From a checkpoint of a small image classifier: arch gmlp.
Rows from block 2 of a small image classifier, named by matrix and row number. Rows with one number belong to one neuron. Each number is 128 + 32 x the weight over its row's rms, rounded and kept within 0 to 255. All counts start at 0. Numbers have three digits each.
Before each neuron's rows are labels from the 100 images, of 14976, where the neuron reaches its largest size: "top examples" is what is common among them. Only what is clearly more common there than usual is listed. The data: photos of plants, animals and fungi (iNaturalist). In brackets: how many of the 100, against the usual share in percent.
# u: gMLP up (value half) (model.blocks.2.mixer.u.weight, 128x128), inputs 0-127
# v: gMLP up (gate half) (model.blocks.2.mixer.v.weight, 128x128), inputs 0-127
# out: gMLP down (model.blocks.2.mixer.out.weight, 128x128, transposed), outputs 0-127

top examples: phylum Arthropoda (86 vs 30.9); class Insecta (85 vs 29.2); order Coleoptera (28 vs 3.2); family: Nymphalidae (25 vs 4.6)
u.67:127131150126114139113121151150090151161140148134091171136087142064076080157110126123170159083122100117158072106077088102177148118159163134160055077154129065099133133165153121153120171123128146157190121152116120166096067119112153108113212113163136089160124147120156144094152087137136143117156166130136071140185109139180116197152137115127048130161097116149168181116175093083130098075126
v.67:128138161112133147156144140138113133141086148152036155170128141096115156157114140181120171115160127159161054113133097145115093118146096115123077059115149096123152176164146105111134133111127061165167140170111148141117156102082113089074126162142178105144102123102144112061119098121135133148125174084135030170168098144161127155105166129070108175158165169092127122151206095068138089155142
out.67:106155157126073182106120170119141104136134108111099150105122144132145079204138131150099110190093131085077110151169158152115126229135107108086108114151135164112114169141122115089152107170158146133149102128126091140117151159111067131093100139183164105142041082108152090088135096143091153099131161161107143138118110125110127117102078200161148110190136156102071110089114111092206121150190

top examples: class Aves (89 vs 55); order Passeriformes (56 vs 24.9)
u.37:101183090106081115154083103164193092126116117135066088106130098125122140076177108186105135126120118144149158159172157132109077154070125100122098164151115188181167091085098114094153094100084122147120161075174135138095117064174070093099169143118103158137101057133184142094117159097071162073138071135121154145113168130112166098095141122116120161178170125127132120146121126170137142106107
v.37:104128118110131139082089178123129183119108118189107083154102179162138142054129204079114154157182085091173119086052170129146128090175103132184125153172101121103070152110116150130138106116125156122143123126098157134104127141109168176136150091137128127103134161129180117071085121131120136166148155218168169085141155108083160149143110108132118135107113115152161146077177165132046116122098
out.37:119135124140150106182154086199126098174106164064128116161143046125100151159144171129156134125153057105127089086124128104160138093160178176136128147118178152213137102111170109151164110119121095128137154111158140115136122112111086088138131139119122101071109136111151201140137178117097173164194133156106193088118201158132088087135146155173117163158184123139145165083138114155080140148123

top examples: phylum Chordata (97 vs 60.8); class Aves (93 vs 55); order Anseriformes (39 vs 5.5); family: Anatidae (39 vs 5.5)
u.72:078088143107121083072108127138135124050169158127118134084053151104125064124085135100155171164072127142111202095089141083158147111137142154137156170154193102156095174174149126148179163175119196126107135117144117148149091135111122140123133114128139123064127085092103138076158076074133211089144182138135163134120120114112096151135108128113092095119133183156165156126161123123135172096146
v.72:168125137190087179100183163081110118138096148148150116136128150137102168167118145094102142123143117085087134132182120146135110095136054127133102148122063133106116169098105099133070109107174090117075181118106105100173199120078145134106163135156154047107173152099095141170099147168155101112119161092174080134212144168128101158111167106097134133101149125119085063140118158118145150147184
out.72:135126185119143105129114152131088059121137138140150127103168136122077101043123172159156133123201102129092143154098158042113184208120133136121138102094120089072117083118154070110139103161129191067182157139165132081129140131166162116116189110119145132159119129143078128177130146097159157121173069161109141119128153165149105136054104113177129094109117150169104130162132096161153135134156

top examples: class Aves (87 vs 55); order Anseriformes (29 vs 5.5); family: Anatidae (29 vs 5.5)
u.115:103124134157066090078119156104131147093145152150145105152113148144087089109058157069130166144084139080173107057115157173109095141176118124168135104116188111113096123130069194137086113132167163094205137092151134110173086149109163182115161105128117162128184193167140145124097076166123135147084134135129097109180115068123181169127114130161121110112123112153108122122155203117108114125105
v.115:099120094136103087104127125064159166153139116150105057178078208159058087112100184089100116100090124104169170109111141077106116110213115165095122145149106127072124106118103149115144102148178130122135097128156167089109107161146153129125124126166064115129153122127117121098108104114090161103127187195132112099117138104107110205138122116150118127102144089144207138099153174081113144062131
out.115:136151139100127100166086113118145136092147137176158142098192104135164144067142114162148135101140120129100159103068109079121167163191166114114098118126133170099125068158110090070193110140086165108136160117120116049172223165132092112131129134150096174126124149131095152120058111182120165115107113125101142069107111149138114135139204136145129144134141082093075103209134100147155093143150

top examples: kingdom Plantae (60 vs 7.3); phylum Tracheophyta (60 vs 7.3); class Magnoliopsida (33 vs 5.6)
u.2:124115167168129094120144129168180136167153119126164118055142133155149144088133089071112094122143076120110171122096126187119171173125136147185168163127096148138119137078114142173107095146114158068085118130121062090142154135100154185159131147175133150091145194088139112193133126141128095137177109160112131047120193146156118132127072156145108119137054119113090124094074200109138133108101
v.2:162088118061118182151142107114104097126109123168076139198165182158150164134214160136137086145135154125192112118136114095098118109147146119124098040112139134126183113187127139160130143098120098161122169156077171166110136174114117141090136089092081132136091106127150093112119176135150215099137118122156141157128095116114099159144181104137116167120131102138200098102206143157148085097133
out.2:147126145105113129123133116113096107120092153016155127096164150081166089188145248133158137091146108131119147165129121124117097149091084191127160142132114072177159090160126096164185076126134116156135120120113132161122187120069103139140150096128156119131140109124155116197167088142143091091079149114143174155163101115097169156151052112119152131115128201130090159131147153117142111135138

top examples: order Lepidoptera (37 vs 13.7)
u.47:106112106084113067184100076106160087113092131137109080178144110115155111083149133157135143104095161152151180101109130109097105168091162128037134123102108099147070134153106145100173143121119150154149148083138158135154078129110103128128077140108151195148157160118162081109133123068128160085128143125066179180086059053140121137105117073091100134114176086121167112121100137120149100131193
v.47:086116139104137064162049102122178116091099160141117073179132104102139100079102119131128164151083162126131160087104128117127106131110156140037096121090116132136122154148130144093209126138141164173138143101155192117137080131144082142136094163114167183129170123102178080111094136094142144111134136124077170178068054066100138150158145105112101131124190119110176125131129116138149101151189
out.47:129160127147149097137138111176113174068082082158203109113115153156120085081123130096138112144199092106158170120139211111115064120148135068117142137112148158077160139144113155102178097125140094122113085096082194120109139161137159094119141144123114161159194113045086138121129089150094107136173122162168148188113037131149166153103140123168159129136157137088117092122085129101121122134134

top examples: kingdom Plantae (44 vs 7.3); phylum Tracheophyta (44 vs 7.3); class Magnoliopsida (34 vs 5.6)
u.99:203135164165139125129160156081096098169144172098135165146143147100129080153068090127115129099137115083135127118139174170124144085145159161136078060116124133116119117104073130148120106134150118155138140099146138111157099135152144130139176172179093171088128140186133155194070170095098084147170107032183089134160132093181119181148109126139149060124135129133093082110107093078163124173138
v.99:117110120044178192102139140132131159126131070147114096106111144138145163134163208131152130132155123182130166157130123125076117146150080083151195170151123147118148145107156113131127122080114142109100056199095143155136193082141107132115093101092098089164117149142102058102146168188127139130093157191124110116142174187080165070101129145094161144133119109130114109188161165118109113107096
out.99:138186144073148158125108065072119148117120152037169168130129153147123143112153109140094122159149133111117122156153154087191132169140155232146178100129171138156130141132139102126130176115096164100155091166133174082129104090087103135114111081080161116143127116098100141090164129186117130138129138104136133120183081100155182181167121129147109130111195098121139141124160066137129073055168

top examples: kingdom Plantae (62 vs 7.3); phylum Tracheophyta (62 vs 7.3); class Magnoliopsida (34 vs 5.6)
u.54:107161148083140114113103142193140166099063149143117105099133164101131138106106143166122153167075110196180110182143113102118129101149070106192083138166120182094172129107101115137133139134092113102130167116163161132041142114119104153076140051181131134150094092154171092078118100152098092116158128150115181103143176153089173105099125109140135190135138166057140182132150138142133165129154
v.54:133102130070177133110107219163100179096135160173073133112141158116090079109132165122154140120180084136107144112147097177147139111102086127136184170079134132145173212176133141165123131140118140108133097192109139185074115143111104128101067157124112108128156117144170052164125180159170147116096184147156099169161137175120117109117153138122117134103160130085101116198170163108115115153137
out.54:077103102125180135124163149112193161142175165126164135069142087148115146162177107110147094169078135102086163120224114050078130116110139138174116121067147130135186134103143117145120133135149129140116156125104131111115099096181076169138146083154110153161178110122132190153102148090127109185142065126157185145090167087055124153139103104088076119133148153116105140132157100182149110130126

top examples: order Accipitriformes (26 vs 3.9)
u.19:130070145104134140086127151101078138101086097148132079119111135089103115127102190100161119121093149153184087139107081097146179108169101137166096118180093059108077107134087106156135171116123133123176131144050160192151157139111132182158147127136143099131120151124105076090140158141213143100153176193113164155161131127123125166121120103106082144098104081165200179096140150098092104137143
v.19:076169135101159088123076112162125139093158109114121097105137093129148127076129122169114169097126120134137139213135147148144076156085102125117144154147136193188149102053125147078172079147095107131103107113201158108095145055182106100143149170126071169120111050163114136108143138152068095129125084107125155137131173130115163068127137111087162127199189131121143141172116122115119161119126
out.19:131107080150079146139104118163102114123145096182160039173163131164089193089099168167120149124143171095142122145158153093199149126093177135093138127133179123133115125106097126130097143122163154124171049163131105128155086133138102157138189174125124124116105135108093070180091109153123175128069140152149124164121116123103097101086130074088078196105128158137150129099041089114127160144135

top examples: kingdom Plantae (48 vs 7.3); phylum Tracheophyta (48 vs 7.3); class Magnoliopsida (26 vs 5.6)
u.109:101151134137162126160103126147161138153117148106119160135135095152093172085123096184080156144115129092100101132190114158144106134086130130116114132137069166087120095092094133053131100180113094171080161081189157067094109135141084076089118154122114118127056101089132173101086116123116115140118066036169091123105142148115126105115184104097133136164166169077121101180142097161144154099179
v.109:135137130066110175127143163098078096096113133167105144172110098147160121172168143097099103087194123132122127117143132068091107098200156114064096082090144088204153110153146090167134110038113105121130146166080133120146177131125130142143134150071153078104136097134104073108155088134169208105149155146122105119114113121177070161128152139096138134150163080174183126122139155109168114134113
out.109:126133156146131080113092149181145079106133129000130155149119160078140128188151208129186153156139090137131151144160114134074115076112092113097112141165167155164126155148173139121217060114095088153122101134100144073105154110120107143159140132129152110114155145104124137209140125125167084094182131171122146105122103107148118129115133130151165161094118123160117112168146147103129134192076

top examples: class Insecta (79 vs 29.2); phylum Arthropoda (79 vs 30.9); order Coleoptera (42 vs 3.2); family: Coccinellidae (41 vs 1.7)
u.116:135104161070151106078091163175165158082126107146107098123157128075092089122127119156133092166074126148101133162153059089131159110092128153105153142144121134115150087173157101158131197130128138110169094197102124175057076151132067128118149097164131136182115137097202096129117088100130176070170160164134152136106094144136102164101157120114082134143185095127143159129146186089126096131182
v.116:141112118081128123092096140128142124132161113161092110159099118084112098105153159133145139103082122111127154118084071044200141107136133153075057163174103104133105123144131075114176166103152151172148161151095146136120136137122087136129146116091101125133171100086164128063150099109171169021184153203171142132087128132133092171121138148133069143157137120156170174095171146105107109171154
out.116:099156131091122088100144174050119099129173088183176124100156097092101109156101057116142097159081117149167120093165143051164094100156122102197135172183176131111153169132131141132163122171108139121122149095141147142080091141119150155110124108143101124136107104125173139084127102097142096099127129152071196140104154114062113167119072113131077181123152105046125153162148076146122131101138

top examples: class Aves (85 vs 55)
u.97:088133062066139110169162125086165174135073124096087159173156175185138164152158178144183130194157177134089149105089153134108073105117112075143165127128088150118169136154119111141091150136152145154077109103153141211150138099129099118090098106096102158155102148186124104139104181137132129171096164137149101154102099110056180120109162095109146105087132130156119058157109118165119106136137
v.97:099194118153120075086116132210145109154158111139121122081154137155141107086159065158076134073158101036137224107143142159113126155138184172112097191137116139140145121094107114114136096174102131116124098087156146065094120106126132088109167155110093137125135119050179162143146139077108077095159082107137157084103173157143072124115123136135111121139145144119132150136118150137165153080160
out.97:119193162185185116058097160107148183071162131123028139142140160102153144151112149098135064103120156146059115114088156109183123129139097093144163131174142134192118140119106074159100150141110118120142150204111103082125092124108167079136145101147079136155148138178113138110158112088076148104160146095112099141103083155197093148166153100128142142153147165119174098122117154114105133101098

top examples: order Lepidoptera (32 vs 13.7)
u.78:124175153171109187109123108114099156182139124111092146173134142124094169162151107177115113123156107150137070098173120118122099085112128109140063077110128087117103098112098100070180094137093078169131135107119140074096117114117144091049107104142149136162157138160175140122078097118146101122142121136185093131174106139181110148116116167110120197139135070089087115134139026074075088152129
v.78:100136172077069111131101105156162123094089155174133080152081126116129140123078177109126160175104164181081143126082142126133106092129084183065092185121145156118118187165153155122151143110155094090109179092143129102126098133075092140116079125091161145138138089151152124051127066143122186125161123118077159128115123100089152109121171084107134206125193161097123151143159156133157122174130
out.78:207155099145145166091113147088116154112120157085114153123116107122109097118144125167074149188174140111179140126079168117138127108156051129079136166131129084105117117124117116105151122103132138149112108136164136156096138146176142139124126129135125148113072118183120137206182142096092104109064123130157145151148155117129174159158081094138158134057058160115147114110185098135052059045099

top examples: phylum Chordata (98 vs 60.8); class Aves (96 vs 55); order Anseriformes (46 vs 5.5); family: Anatidae (46 vs 5.5)
u.85:172155116084163136151128142183135151098132139120108132175165159108149141127143069194134102118179154156146112110170158127096137127102138166131147139062181115191177139157137070181138150127100137133165089144102136133083120127095120150135118169123160132107150132197210099150210160103149102122175159139130174132155091141150137106093058142155159096126145108116104126146066120124155058217137
v.85:125104091154065095072153137056151174100119130140120108186113143146086151093077179104110154095075126134131184138121110143128075120186131118109070087132119118139078105152087172112141130123171101124141161092145139079107106122137119176156148105161083152146147083117075156104103063169092182098075126102097078137084137098160110186106177092109120109134187128131143165077178152099121151101146
out.85:126122162192099121097155104068086137116175170152094119113147105154129098134140078137117146100175078176060160136168158102090165102158128132085128159195132127054145101159074146201136144133125108149126099132141121134095135139103103122144125141135146135177172192074072114112144076083140127119079157098130129131147115089079124139088167132117075144065136102140151146108126152166203157146057

top examples: order Lepidoptera (39 vs 13.7); family: Nymphalidae (27 vs 4.6)
u.112:147140138126114130101129118094111115147123109118155147144096061072143103162091166129191169125144118134117112117082104138181070097122161124103090145189089116138091112123050123148145129121164116171153140085147120176167076080143058094107155141120082086175165137129108150101098095072148144099125153093149134191146110105158137195102128061145047100092149102154085152129142114092105078087171
v.112:159105145109136186156116118126153094081118152172124114119125148136175133164136133107096128149174150117090145089132162081124133166107133184097172136021166128188146212168174147145090114139065118101091087145132125116124147139097168127175119133097171120110204122122113102137141154128111150160093103143111036137172083131111103084188114153131143111117119184128132105129143183155121115188072
out.112:107112158072131084113153107085105140132101115011102119103136182145092130102092095085106161145104115107093110140167149183098123077186124074097139129097124154117155112160148069127105122136083173130118096127139174082136154170165116143129104145166080141128106116098180117136103134123146141150214136126104120111134172139100091152143177155115087126146079082099150079146147135115195150214162

top examples: phylum Arthropoda (65 vs 30.9); class Insecta (62 vs 29.2)
u.5:067121129080143135119143180099101186112108097143138123124103143136093181121157157109172097150150126165094157141141064185144134089100078078121179184151101091127107140095128099142150124102171174098123082144095153163129164092111086121110052144130166106171164192124091104135135162171217128141116185170148147107095127146098151113138115139106154174094119111155133113188106183092078100171146
v.5:102136129114147138113125119174136144149148166120140068087130137118071092100124125184106160146111095128100135163133142133146125139087139174123097166173116217149165121130122104102184121166093095131120155118201121069042133130162129110124090068100118130137102050142157203115137129110070123164104057125168137113098203142120114114106136147128156117176140090064110153144144085154089183088141
out.5:169111110150140087098148100140076161125123112089107106113071096135128191145114126107114147155077119172154113149105128108181126152155123102112131094224134142110110116150114151155181125133173183151119108126129104149083119081135071156165131203109159097196085115097134113177112090173063113180116098150117111190130146170156137167154131100107154143089135078104110093041084130099104092156108

top examples: class Insecta (64 vs 29.2); phylum Arthropoda (64 vs 30.9); order Lepidoptera (38 vs 13.7); family: Nymphalidae (28 vs 4.6)
u.114:113160086089120201149175141112174187111162116126128106121158198203117174124136189127167112159138149153066186113082142154119095164126125147126172199119117160141164158146132114096073140096162151093119118134112145191111112100123098112160058101081139156147159157150124135161111177146147149174139151181119147123113168138057131058112140106080169115096120132122099114156114183117119108107085
v.114:143074114200080107088119141115128163165176133137142125120108141146080109119074132063118113175106132102113104083164100159164170087135147128106116125133094117071105080125102187161105080121201151120113140093142082116148116159146148131118155091173172103155141157048097196158094102132150097106117113116123119100111115154172097226148100112170070098091094125157094147146119157129105114063131
out.114:126125141113142132126156095134142155161063076120115209125124140149123170103131129097104175186085142106123142162069117123173144115164094089221145078186212170158089099132101147147137140164064118134101112139081171141121136155119115173124107106122169123112135111198087127165139171103148132169064155129130125156138179149106123127142131127152158102105150047155142098179119148144170176174127

top examples: order Lepidoptera (32 vs 13.7)
u.10:182189168143123125116131091116137112179103149106114178151182109178097158161194077138107089101133076133156072090168154161113158115164083101147113110072144119148133115080172104134093096107116150119111164150099138150203205155121183158137146154131145134121122157124140109160175179115118109173127142133202099129175128141154138125096092156160136126124112057183148040125123142112122132171105
v.10:187136176085124193095121155114155150113081118163114124132104120084184116110136190120158226107150163122136149146109097108123066106158119124069116094091169137163153171125114084131155133117129072153131086172142135125140083073144049083078081133105111135136107091157139132077171181155145149168088151122101118168113121138159123115113143152129103143087157140088069125114189109087096077138157
out.10:187130142194144173106120145137122102106087128000126129131131136105132064137190219159080126182142160095131125135093104118154159091123081183088132151145142089167153120143075089136133113101116120126164103143109112094108122138085102146124132121122143139097101165217101083168161145087114123123044118157154157144100092124116159129168102140107127115102154150125142136125139163136114108106105

top examples: order Anseriformes (32 vs 5.5); family: Anatidae (32 vs 5.5)
u.113:126092128160165131136178110087104077065170185160081122097130115196125110157166150072127168079141124094084136133126103116115151119104157194132162180177083106171149166137122152098143113121141101137142147102145139173187119143115108208142118175147164134079098115086090142115107177111166116156172107097079144172114143182082109156085188163128102102067108163138093153094129126115088154136149
v.113:138112080138120136131130149111153125081161154161060153124122106167168081162158130095101225090158138118078124169131104169184125109132164168082143151088055143218191138072110152077160055131112128163191138101183159148130116121140091109133100143153131137142134080102113160152127173122153121133136113112093107178138103159144108147118160119135082084069177100127095153143124107144088146104117
out.113:167160125081108143232159124070039143116080103179124136151098085129079078161080093128178194155122137130104111134097153129122136166103188135171139168122110187122144108109165111102177124104106133130106131148139128150153124121110144159149131109156129134105118099138176149106065130057183143114103131155154110092136108141122146105105132106101152116085108104112062101161144184153098220132154

top examples: order Passeriformes (54 vs 24.9)
u.79:141117110132116074138091139134136146103124177091142107150184151135184107136086085149145141177099230107126109178176173121135105127132173120079162094113121156107145118101117138144146138147154110159106131026165125136088113091134097148116124177124125163133151081172122111153126179129154097087149114077090165181121067089120173137171147057110138072105173157130157112141093088144181112179155
v.79:185124188117084117087150102150092150158090136158124179110137183124104152144098106132157086114100120147117148116101065110118138098138090144133108122103113095139136207157193112195096168113129134066164092187112122154102133135070142181137124122175161134145137151109171094132165127101171139126173206176081122137135091169168108160111114185111085177134141136104128146092082163086190086118112
out.79:183112092111130137154138078185123123115129146061113156172118135066111112158110151107093169110073189132136119180084112138130175138121142121116155147153074137130111096112137136111115152104113142193098162128177127116198094188151138111157124109169153136132186109104139197151100129095121141091068177112123141084107151150108132122109119169134188220109136068097122154050158107139146109084173

top examples: phylum Chordata (94 vs 60.8); class Aves (92 vs 55); order Accipitriformes (27 vs 3.9)
u.103:136095143104085135079140124156139231122099129163132092102119154077162097113155138140133118129127120179121146130173083115125149083163081134124118186119158133149130130127112096168151117127101171105120084187069143102084107130108140094099121100177126136125183140141171108156178109147104126128142175211101125153143144144165076150122018170120097144169114068126135139181099125060139071105117
v.103:124184142190078114120121155152165134156146151137156088095115132163083139066130103127050100128100084088116166115152132146112139113115124202103097155137104174136121096087097134098128076144074125069121174079158150048080127110136138139108170152132114135105077067103148182140113134123104065125140073101134144077110195142156098113155125121161136176184107137091122143118086164148175165088128
out.103:107132140121133125109153121116121143148123124125082136094116150151114105086038161149116149113184162116089097111135140093118151066124131059081142126127128098081155168082164158144120094112135153088076129169151110142120119094092162137197189169145152038147129088127105169169138138148146133147108074073160140149196146133151129127137117094182186095135131114151135207079138138079147122046127

top examples: order Lepidoptera (36 vs 13.7); family: Nymphalidae (28 vs 4.6)
u.91:133142093170079083165116092112152146156147105114132168112156141150103095092144111125117112161119135083120126067066104149155101131084205153095125115163095133130140066080121150122101071163132154108142123095166166143122115128132108149165179163153169157130064149062105194127109136025141129120173136114114149141098086122163119174131140073132076114100084180127144152081097176155172126082099
v.91:185136163173105173119145140095181139154122179129108166176132141136126130172124148134150182167152090106089081086156128152168083073058122098144097086104165130155108164147065134115110096092128103174100137097144132165161098128107112090047175099123147135125122118131126145150094090096098135190077159101152062153167115158142108160077128135095087111103127129154036108143169083108094097130143
out.91:120125156128094168143150147140118151119163128062104178149130137222129122125135129148144118145153093112109081175146044125161116126141166034174113124132124129079132167193162199105064110131152138194142120101144077162096133050142124141130083080117107105130108119086104148146150081077104099119062089146126120154127093136126123144182117105164088120120143126139162115102072112132108107156181

top examples: class Aves (99 vs 55); phylum Chordata (99 vs 60.8); order Accipitriformes (41 vs 3.9); family: Accipitridae (33 vs 3.3)
u.0:161143124192122143112155161050236158150139128143144134168128098130150105060105195084101135094104085081086149141166113125135112130130149124077104079130146125148103096157107170068139120110157115143162149094135150083165126156126143132140172145147131174133104099086102159121107102170113215106061075106119097133086143114141084180122175096134111167129158144167143136071183145116104157131146
v.0:115123124095100151142125075183080103089112139153135110100179090134159152113169068181112075129193112120101135145140147134071085099108141126131108143136114156170173132112130086160187097075060119099152131136116157099116081084122086132130152120135134142090077098150166077144166125093115136129173096108068191131090141196134117086074082119112144152165133103098089137094057126150173096077102
out.0:125167100155090113102098110057164174093096156094215130155125185115081136156181144170111143100107171182103156150123064122135123132063192132102137124122078107079119122098103053096128151170104128073099115195105095171175093184148166135103128139133143131086153125158142095125132124107118105158121159124137087108167124089075128136119135140090109129145124111051107126169132133118185172124152

top examples: order Charadriiformes (34 vs 7.6)
u.24:170066139143095214097205091108146155154137149161116134112157103126113101145154132157143171074157105106113124126131148101149117124097128109158085131188055159146115135167123087088120130156076059163158148119067117130162128177125125121170145086122081111129133151115129151143079143102138147107106104115189101202194138140161051107157120111118132095181138085119109063091088125157149103113093
v.24:138139117191099157058203141028136157083142159122166134119153120154172135102150095115100137078140146100096157132172110109072106153153136159112095102154098147160139183146099130079119130152157115106128160173111160126146113138105121149137102148162115152045161061114103134183102106161133162096174122100092153140105140159152017156140130158114166120167179143149096132091131116140184120150116
out.24:097120084077175126146129095117162119186140141036121075076133116077145131187089108122117133162167134117117175158147134141094089090191133105112150111077133046132094137135107154064080146129139100067141168130113087101100136097153146109153186168151103098125152101130128149156138161124097174088147154122169065197131073119179112142091106137098072108144112103147148106146143086125081115119118